From a checkpoint of a small image classifier: patch size [4, 4], 6500 steps.
Rows from block 2, named by matrix and row number. Rows with one number belong to one attention dimension. Each number is 128 + 32 x the weight over its row's rms, rounded and kept within 0 to 255. All counts start at 0. Numbers have three digits each. After the name is the row's rms in percent of the matrix's.
# v: attention value (model.blocks.2.attn.v.weight, 256x256), inputs 128-191
# proj: attention output (model.blocks.2.attn.proj.weight, 256x256, transposed), outputs 128-191
v.114 097:138149152136109108110122130117097119138149124119157153132134141107083150153112120102091089156161144093082087157172105102170120076095151162108126092111162143139114122165128146071121112153139114
v.115 103:134139101127118131116134128156108184099135199148132128168119100184071118146076089135120086125177142121115166125167113073126155142044150071147081113147155143092129160124135110068099167100081111
v.116 093:082116112112087143114148191150073152162141097109122097181089108135135112115072113131131132112130102103181175092174130109176094173167133127121156102107115104096176118147127141109111126092118088
v.117 084:141074200112157126149145108120106104142136100083143195150153100214132163078137109141167135101140133111134129142108054127097074053104160104127078122122117098071127136178161116130129169103137079
v.118 095:134139168131159148136114120115098098057145156090122154098130082153097125148133095161111158098142175134104135082201169134120073128179086129165072135114197108071140080070165115116112156103112187
v.119 105:157078128065072118173103191127127118122207102232144149148090161153092113150136100128121132123114128108115099080078116087109121180162181059156164116155083158122109159115160117129157133136114134
v.120 098:148091102118129089142081067103161104183168120100101095134090127111070154154107113180174147189140130139162153124137223102108135134106074121132136115136172122176063203084154125072142114153073123
v.121 102:136143189046110108170068178125137156141122094127133114131163127133161132105123166131105152111111153070125124128079103136105122142145052136127187159096113147130117131092118113181143103111124039
v.122 098:098180055106085172149146098141075140189123163107114131108114173141127131197126170127124119067120172175155050123103154101128179154128137105100163106175079036155137135098128164092153132146109151
v.123 096:145141128149136054153092083135143151137255106089143147164118118101127120102173092108135159158150134213152077155101122074173108119130181093164150168182140085104114149131141125140094115150146130
v.124 104:159137116090098115108168149129148171128080136111103098139180133075164091133047098132113164128159087183103136164085155165114177215141055098118149135094144145140115110135102122126128137084100089
v.125 094:081143082144112152102203153150113109141120164096119110131170165167184085172151138159066133140134150169108156138133089134168115148198184153153082163075151109103146118064149142147172151130070088
v.126 103:122132105143119148135120088109111126000134067132178148168085179150192124170127136167089132185177147150105165087101120130146172146074128136113145153102146159140108069111151149149133081179150153
v.127 105:099074133163099138159181141145128121160109147143096109128138154153109138132110141118131080048095214111112129104141185171213145140115174167145100154103162115195144103097162103177099180104177156
v.128 086:108109106071069184123131098118156159140138189139130148113135051130141113154097114091113084051108134102094152205175085113155124088076126123122132101106181110107076097196149083108178129108135115
v.129 086:189081131164110115199169138066127199126113158174187111157157090096172119131112152140159143153123137111196155157099139128136122126188101141108083106158086075118152157134099142127142139095099141
v.130 105:112170130152151139115091128188117063166110150108110125172111181095076147090142148128124192154127094174168126112133086126156109118170102154161145159136089199161139125142153178138098097139169179
v.131 090:146170106113129068104175121094166117140116120100140123170172145157146169109130096137121179150083107121121116169122175083071170149137106095111108068190104147131139140080096150087168135120090132
v.132 113:113128147129129127107127109127081076159110094078139074140152099162130128133122120165155128117135123132061188168127148122181101103122118143117181139106162099171112183129218144121125129231152106
v.133 091:115167122132131142114129138113094050182157076085139136110136123145082125089106154096077133131131181106158109108094200106097135154152103125160118156076080154073102075087178115114116111111119133
v.134 092:175139136135124137155117128115091066098126100093141140090055136161112149130127126133126144149166084131115173139147115117127153193166179170125144137157142110072135144083098068137160138097156191
proj.114 097:108137096110129144194175129140171182124164127135130116178104103193086161086107112170114092116111179140118117164181143135107152138136119102141197175123064130089116163130117133082111131094146109
proj.115 097:148142119128106113104178105165133117130089088084108101105123125174174145089142144103173146151131151151177163165118079127136200082146148147141203157128002124166151092160148106169186112116129110
proj.116 091:136134095119151129166139120125090127112104164123154103120129159115176147159100082085086124157154208150150158106086141107197101140120169134111087093140185190195168075192080072160125148143142110
proj.117 084:177190110148108094092159115108116093133120106127096151168120117103149089165167130154092125124165133102124131215097115137115150162144148112108131130111091152122151127176094131164148107140087145
proj.118 096:111134055131188130135198105093123128104161130138096155107120152169140117149146108155215109127172122139145130142099096125067204129159092118125177107162087169140076142126122030088125104150163119
proj.119 106:115141112100125106060121113192125106121117160117071127134157126101121129224111141103134158106103110131081109177157142122147163060099200117115177211081130138123135096164097182166116156186141106
proj.120 099:100105112151173138073090160171102148119089092134147135057140127169197096082148171086141098124142096149159089128128126100131113120112119097229142146161096086145120169104139171179111149146120099
proj.121 099:102145112126201118127120113132132114179091126122059116125120085112147156127103086122091134084161116165110109144125176133176146074084145124098095120138161111158075167178156141145089162141128129
proj.122 102:180138095166113120094114112094143141134186132166129159090099135163098168110141199132128184190107126134071154109155096145146051117133164141165136141136158134095174146081120162123141078177154131
proj.123 095:162080153113128136128108145191174173085122123156102108040116147091121127124129124164176107133056119120135137135136121146117175124073148166176154124144187133130136147121074126124160140108092177
proj.124 101:087132180091155105118144165117107160135080083129178108118170118163193149122115087086166119107143175114131195132189122107138132183140160154139083125205159065190128141165125191143107115154093119
proj.125 092:161058146141114199157125124152184162087195139083147188117048161081086082078154114142121160155129158134082124114106091125095124091138108156125097080107110114139122110164117160092116121183168134
proj.126 118:068088146128093147146138179089165134179082140130123160132166130132048129074138136132119181115075179117181098106148124168125070109145107142150143154196083127168141158123157083120111143158116111
proj.127 098:135120115114102137125148158118060139100131048096106137155087113091111133141116133137099114114130100107120086110074140099126031083110125117134153115148082054122157094140155140122121110112146134
proj.128 089:147105185089148140158088153158099112113141088120128119115120189159121121146136161147187089159146102137154106123092116158121116028152142176150115086048160199121136129128084165147114126103116152
proj.129 091:122200156118144135111139142123079053092125118119129129086101106142092097141157189095142172111167135087110155110107168113182111093156114084149119042121140146145116133119143174111150082154133118
proj.130 106:130135119154142153122085125107141114122112079156080124092125165117179148128117062142154169133153144111117169112148174139169144188144104116113119177115147058126109114082091082054139160081050035
proj.131 093:082178205081146166119114105171124105077083093118143161070137146101115180119144127128151132124186143108078092165170135133073158118137085151101084111118131063140110127155129145114128145112107100
proj.132 111:170101133107109116081176149106182138134104145123114093165082126135125127119145153172119079114089089172177074134140091159103056136150166099151145132179112100093183130149155174089160125085134100
proj.133 097:089110091118079086128120113122113154109092112121088128101128136026170140144089081171122169184139104141127139100137136096131131182122168110071136166095066112181137102160147078106072144128163097
proj.134 093:119180155150124093148070151105161180176125154129135108162113106103169136097123113102080163154136150120132127123134142113116191184041118199136133152162104116145167053144141115130071132167187085