From a checkpoint of a small image classifier.
Model: arch vit, norm layernorm.
Training: soap at rate 0.0026, held-out accuracy 88%.
Data: trained on telescope images of galaxies (Galaxy Zoo DECaLS), 44167 training examples, 9.4 epochs.
Rows from block 4 of a small image classifier, named by matrix and row number. Rows with one number belong to one neuron. Each number is 200 + 40 x the weight over its row's rms, rounded and kept within 0 to 999. All counts start at 0.
After each neuron's rows are labels from the 100 images, of 14976, where the neuron reaches its highest value: "top examples" is what is common among them. Only what is clearly more common there than usual is listed. The data: telescope images of galaxies (Galaxy Zoo DECaLS). In brackets: how many of the 100.
# fc1: MLP up (model.blocks.4.mlp.fc1.weight, 512x256), inputs 0-23
# fc2: MLP down (model.blocks.4.mlp.fc2.weight, 256x512, transposed), outputs 0-23

fc1.378,145,218,193,201,187,211,171,284,180,292,231,176,246,213,172,176,195,190,202,189,177,169,187,217
fc2.378,160,105,126,186,197,229,240,182,281,139,178,204,212,239,159,215,225,289,214,202,204,181,171,172
top examples: edge-on disk: no (100); spiral arms: yes (95); spiral winding: tight (60)

fc1.382,149,187,220,149,217,211,177,235,225,196,194,154,231,231,198,252,135,216,250,143,209,197,233,182
fc2.382,227,246,241,204,141,144,223,139,174,243,258,208,221,155,175,192,241,198,150,210,188,165,245,216
top examples: spiral arms: yes (100); edge-on disk: no (100); shape: featured or disk (100)

fc1.309,179,174,232,166,173,121,188,151,226,191,178,201,149,329,200,247,251,196,250,207,219,176,191,285
fc2.309,237,230,249,204,172,207,227,219,191,184,254,226,220,197,163,153,208,211,253,167,193,181,273,171
top examples: shape: featured or disk (83); edge-on disk: no (82); spiral arms: yes (66)

fc1.292,223,179,220,147,196,213,143,171,186,249,160,273,210,270,188,212,126,299,189,203,213,203,205,145
fc2.292,176,177,208,264,378,227,210,196,192,137,241,170,221,187,197,141,275,236,168,225,153,231,199,235
top examples: roundness: round (53)

fc1.24,141,214,110,274,204,240,198,217,238,216,224,193,151,264,150,204,301,190,219,229,241,198,138,205
fc2.24,168,238,231,106,195,212,198,193,103,230,180,259,226,244,154,98,146,224,249,256,216,182,116,235
top examples: edge-on disk: no (98); spiral arms: yes (91); spiral winding: tight (67)

fc1.247,197,113,173,174,208,123,194,167,183,247,269,192,195,189,200,129,123,207,178,161,217,274,112,212
fc2.247,255,145,166,173,197,145,182,204,186,198,228,175,203,294,204,145,218,237,199,215,208,134,197,243
top examples: roundness: cigar-shaped (77)

fc1.134,163,167,215,213,208,203,233,152,198,154,206,164,126,147,257,101,198,261,215,249,166,120,170,172
fc2.134,215,231,224,155,139,269,199,275,199,162,233,219,211,244,215,259,158,281,113,168,213,184,241,255
top examples: edge-on disk: no (53)

fc1.440,144,204,277,197,165,275,217,130,171,191,235,229,253,193,177,216,202,247,204,161,196,186,214,226
fc2.440,263,182,291,191,201,215,199,165,296,179,186,205,235,208,231,180,220,185,220,241,216,254,113,134
top examples: shape: featured or disk (80); edge-on disk: no (58); spiral arms: yes (44)

fc1.266,176,172,151,245,164,206,241,203,172,225,224,135,162,103,128,305,163,179,197,218,138,170,204,257
fc2.266,166,199,243,190,143,277,215,170,181,175,148,136,249,202,246,191,225,111,230,140,139,185,220,223
top examples: shape: star or artifact (30)

fc1.299,225,93,136,141,209,173,210,165,183,148,249,212,239,138,251,173,241,184,240,150,276,185,252,185
fc2.299,245,193,251,190,108,133,255,174,181,285,190,223,160,237,243,153,177,219,240,163,211,229,173,246
top examples: roundness: cigar-shaped (28)

fc1.509,207,250,219,280,188,144,248,180,162,203,230,251,235,190,218,217,200,237,195,176,164,176,218,210
fc2.509,206,158,232,159,246,221,146,214,213,213,209,191,149,186,256,209,221,124,222,198,232,243,191,288
top examples: shape: star or artifact (42)

fc1.403,184,185,219,233,167,225,210,257,186,219,258,219,132,195,149,200,159,187,200,245,146,189,184,222
fc2.403,218,181,110,227,183,200,172,211,241,111,184,252,152,193,217,191,151,243,222,205,242,279,159,151
top examples: roundness: round (76)

fc1.489,221,188,250,125,198,219,257,218,283,260,181,161,166,209,146,252,208,189,113,158,206,228,134,200
fc2.489,244,219,188,244,172,119,177,209,141,270,200,188,187,213,189,244,238,210,243,189,183,176,157,214
top examples: shape: featured or disk (75); edge-on disk: no (73); spiral arms: yes (47)

fc1.168,178,196,219,205,144,215,133,263,263,209,202,213,94,225,123,175,248,135,144,198,205,207,161,160
fc2.168,240,196,193,232,109,228,158,199,191,266,151,176,221,154,224,165,171,101,139,142,191,245,210,218
top examples: spiral arms: yes (94); bulge size: small (63); spiral winding: tight (60)

fc1.189,176,176,138,236,186,226,197,158,236,116,246,246,200,211,279,306,205,133,167,190,165,215,183,182
fc2.189,178,143,216,198,188,184,166,141,203,221,200,238,174,203,185,184,211,220,180,213,181,242,220,232
top examples: edge-on disk: no (97); spiral arms: yes (88); spiral winding: tight (57)

fc1.238,272,173,268,171,146,243,203,244,233,182,194,137,205,198,215,141,283,137,205,143,225,171,188,186
fc2.238,129,262,169,235,201,187,185,183,185,187,220,191,188,191,146,248,193,186,260,214,196,213,217,166
top examples: roundness: cigar-shaped (58)

fc1.230,247,166,195,153,212,145,135,223,279,217,216,220,309,267,234,187,217,224,133,249,230,230,177,219
fc2.230,190,193,228,202,264,259,181,200,191,113,150,197,176,131,212,215,136,254,270,164,232,200,162,179
top examples: shape: featured or disk (77); edge-on disk: no (69); bar: no (41)

fc1.120,199,177,194,183,263,110,243,190,252,205,219,219,192,145,234,268,147,308,187,141,196,214,176,167
fc2.120,206,243,232,182,156,218,192,230,186,253,170,202,198,256,188,172,260,260,175,305,189,222,180,193
top examples: edge-on disk: no (98); shape: featured or disk (98); spiral arms: yes (88)

fc1.229,195,177,190,164,168,115,188,247,156,182,142,194,243,133,170,151,161,202,166,138,181,198,252,234
fc2.229,230,194,252,194,202,206,205,220,210,201,146,129,196,161,211,178,183,172,202,233,150,262,233,187
top examples: roundness: cigar-shaped (41); edge-on disk: yes (39)

fc1.103,224,148,206,168,179,193,208,266,177,164,158,193,263,276,228,175,226,207,168,242,188,99,235,179
fc2.103,192,187,133,259,267,214,208,253,249,290,229,165,157,225,236,263,198,251,234,134,146,142,240,124
top examples: shape: star or artifact (32)

fc1.57,106,199,155,161,193,244,237,235,171,246,233,263,195,199,234,180,157,183,266,275,284,259,275,211
fc2.57,273,211,117,213,166,249,181,218,164,168,172,160,165,200,125,155,105,193,218,105,178,210,174,155
top examples: edge-on disk: no (50); merging: merger (30)

fc1.7,243,234,147,283,207,257,177,134,227,175,186,233,164,189,262,124,282,175,241,156,228,208,196,215
fc2.7,208,155,289,126,159,219,220,191,274,266,221,217,202,218,95,261,150,250,190,239,260,192,194,200
top examples: shape: featured or disk (78); edge-on disk: no (62); spiral arms: yes (47)

fc1.307,249,195,180,220,187,235,185,134,116,176,197,237,196,217,174,187,228,234,208,207,162,175,212,253
fc2.307,218,207,87,172,169,249,224,113,221,193,188,189,216,239,224,164,130,193,228,253,175,209,214,112
top examples: shape: featured or disk (88); edge-on disk: no (87); spiral arms: yes (71)

fc1.46,226,137,182,163,162,212,148,243,244,168,173,250,171,197,228,185,275,131,98,181,287,148,204,249
fc2.46,136,184,203,222,251,195,237,195,172,265,219,271,258,179,226,154,172,229,177,152,241,200,190,245
top examples: roundness: cigar-shaped (56); edge-on disk: yes (28)

fc1.52,171,163,268,178,204,223,196,272,158,191,123,190,188,208,229,252,159,217,146,199,240,247,170,286
fc2.52,255,178,124,198,219,220,223,140,171,206,177,155,263,233,186,202,208,215,140,190,229,194,207,246
top examples: roundness: cigar-shaped (42); edge-on disk: yes (36)

fc1.214,262,175,233,212,193,220,150,242,156,238,137,198,119,183,225,226,204,217,154,233,245,246,234,161
fc2.214,172,209,183,169,317,249,219,85,177,258,136,125,156,256,212,157,266,281,288,175,172,201,122,233
top examples: roundness: round (51)

fc1.90,272,198,202,200,203,269,175,165,146,158,224,172,139,133,214,193,225,206,201,258,182,232,224,207
fc2.90,197,168,176,206,285,165,167,161,124,207,260,139,128,192,241,217,137,169,237,146,182,181,195,266
top examples: roundness: round (50); shape: star or artifact (26)

fc1.27,203,183,142,209,171,197,191,201,114,176,151,196,214,159,252,163,151,211,243,199,198,150,214,254
fc2.27,179,195,177,238,170,258,224,188,232,169,223,263,197,197,237,182,147,248,261,236,257,184,175,136
top examples: edge-on disk: yes (39); roundness: cigar-shaped (38)

fc1.488,233,193,210,156,231,168,233,193,124,234,181,209,189,210,223,257,136,186,296,235,181,290,231,246
fc2.488,168,211,207,192,210,210,222,225,150,165,202,220,177,174,167,245,205,166,202,143,225,218,178,180
top examples: shape: star or artifact (45)

fc1.226,217,125,185,197,232,278,241,121,216,165,168,171,212,240,162,197,257,202,198,150,225,172,261,234
fc2.226,198,199,251,182,185,68,186,169,218,179,212,171,179,214,172,276,133,199,186,259,199,247,294,233
top examples: shape: featured or disk (96); edge-on disk: no (94); spiral arms: yes (74)

fc1.3,213,197,292,238,210,121,186,154,214,204,184,144,182,228,197,159,157,279,115,234,188,208,225,111
fc2.3,250,189,134,159,289,256,235,155,140,248,145,196,200,215,208,192,292,227,213,207,139,175,144,193
top examples: roundness: round (43)

fc1.479,186,215,215,178,179,133,264,217,253,107,217,198,221,210,247,253,197,225,251,207,247,115,279,191
fc2.479,201,135,146,188,201,229,214,191,216,250,187,200,120,143,151,207,208,196,158,202,216,129,269,296
top examples: edge-on disk: no (99); spiral arms: yes (96); spiral winding: tight (62)

fc1.68,249,186,242,100,197,262,214,201,197,174,247,307,177,196,285,151,198,182,187,166,186,212,165,192
fc2.68,218,156,95,201,243,174,172,260,201,240,222,166,215,222,212,169,180,163,103,254,154,168,153,178
top examples: roundness: round (50)

fc1.447,205,252,227,205,167,243,199,198,153,295,176,228,243,164,218,187,251,162,213,236,325,185,151,233
fc2.447,233,210,205,273,198,148,224,193,234,179,195,228,220,266,216,146,147,133,189,170,239,186,243,163
top examples: shape: featured or disk (61); edge-on disk: yes (40)

fc1.291,151,143,163,260,216,137,249,165,218,141,228,164,162,206,135,183,97,121,187,149,280,188,171,227
fc2.291,252,193,208,194,207,190,272,249,227,194,197,179,268,300,194,116,244,210,255,148,202,198,200,262
top examples: spiral arms: yes (40)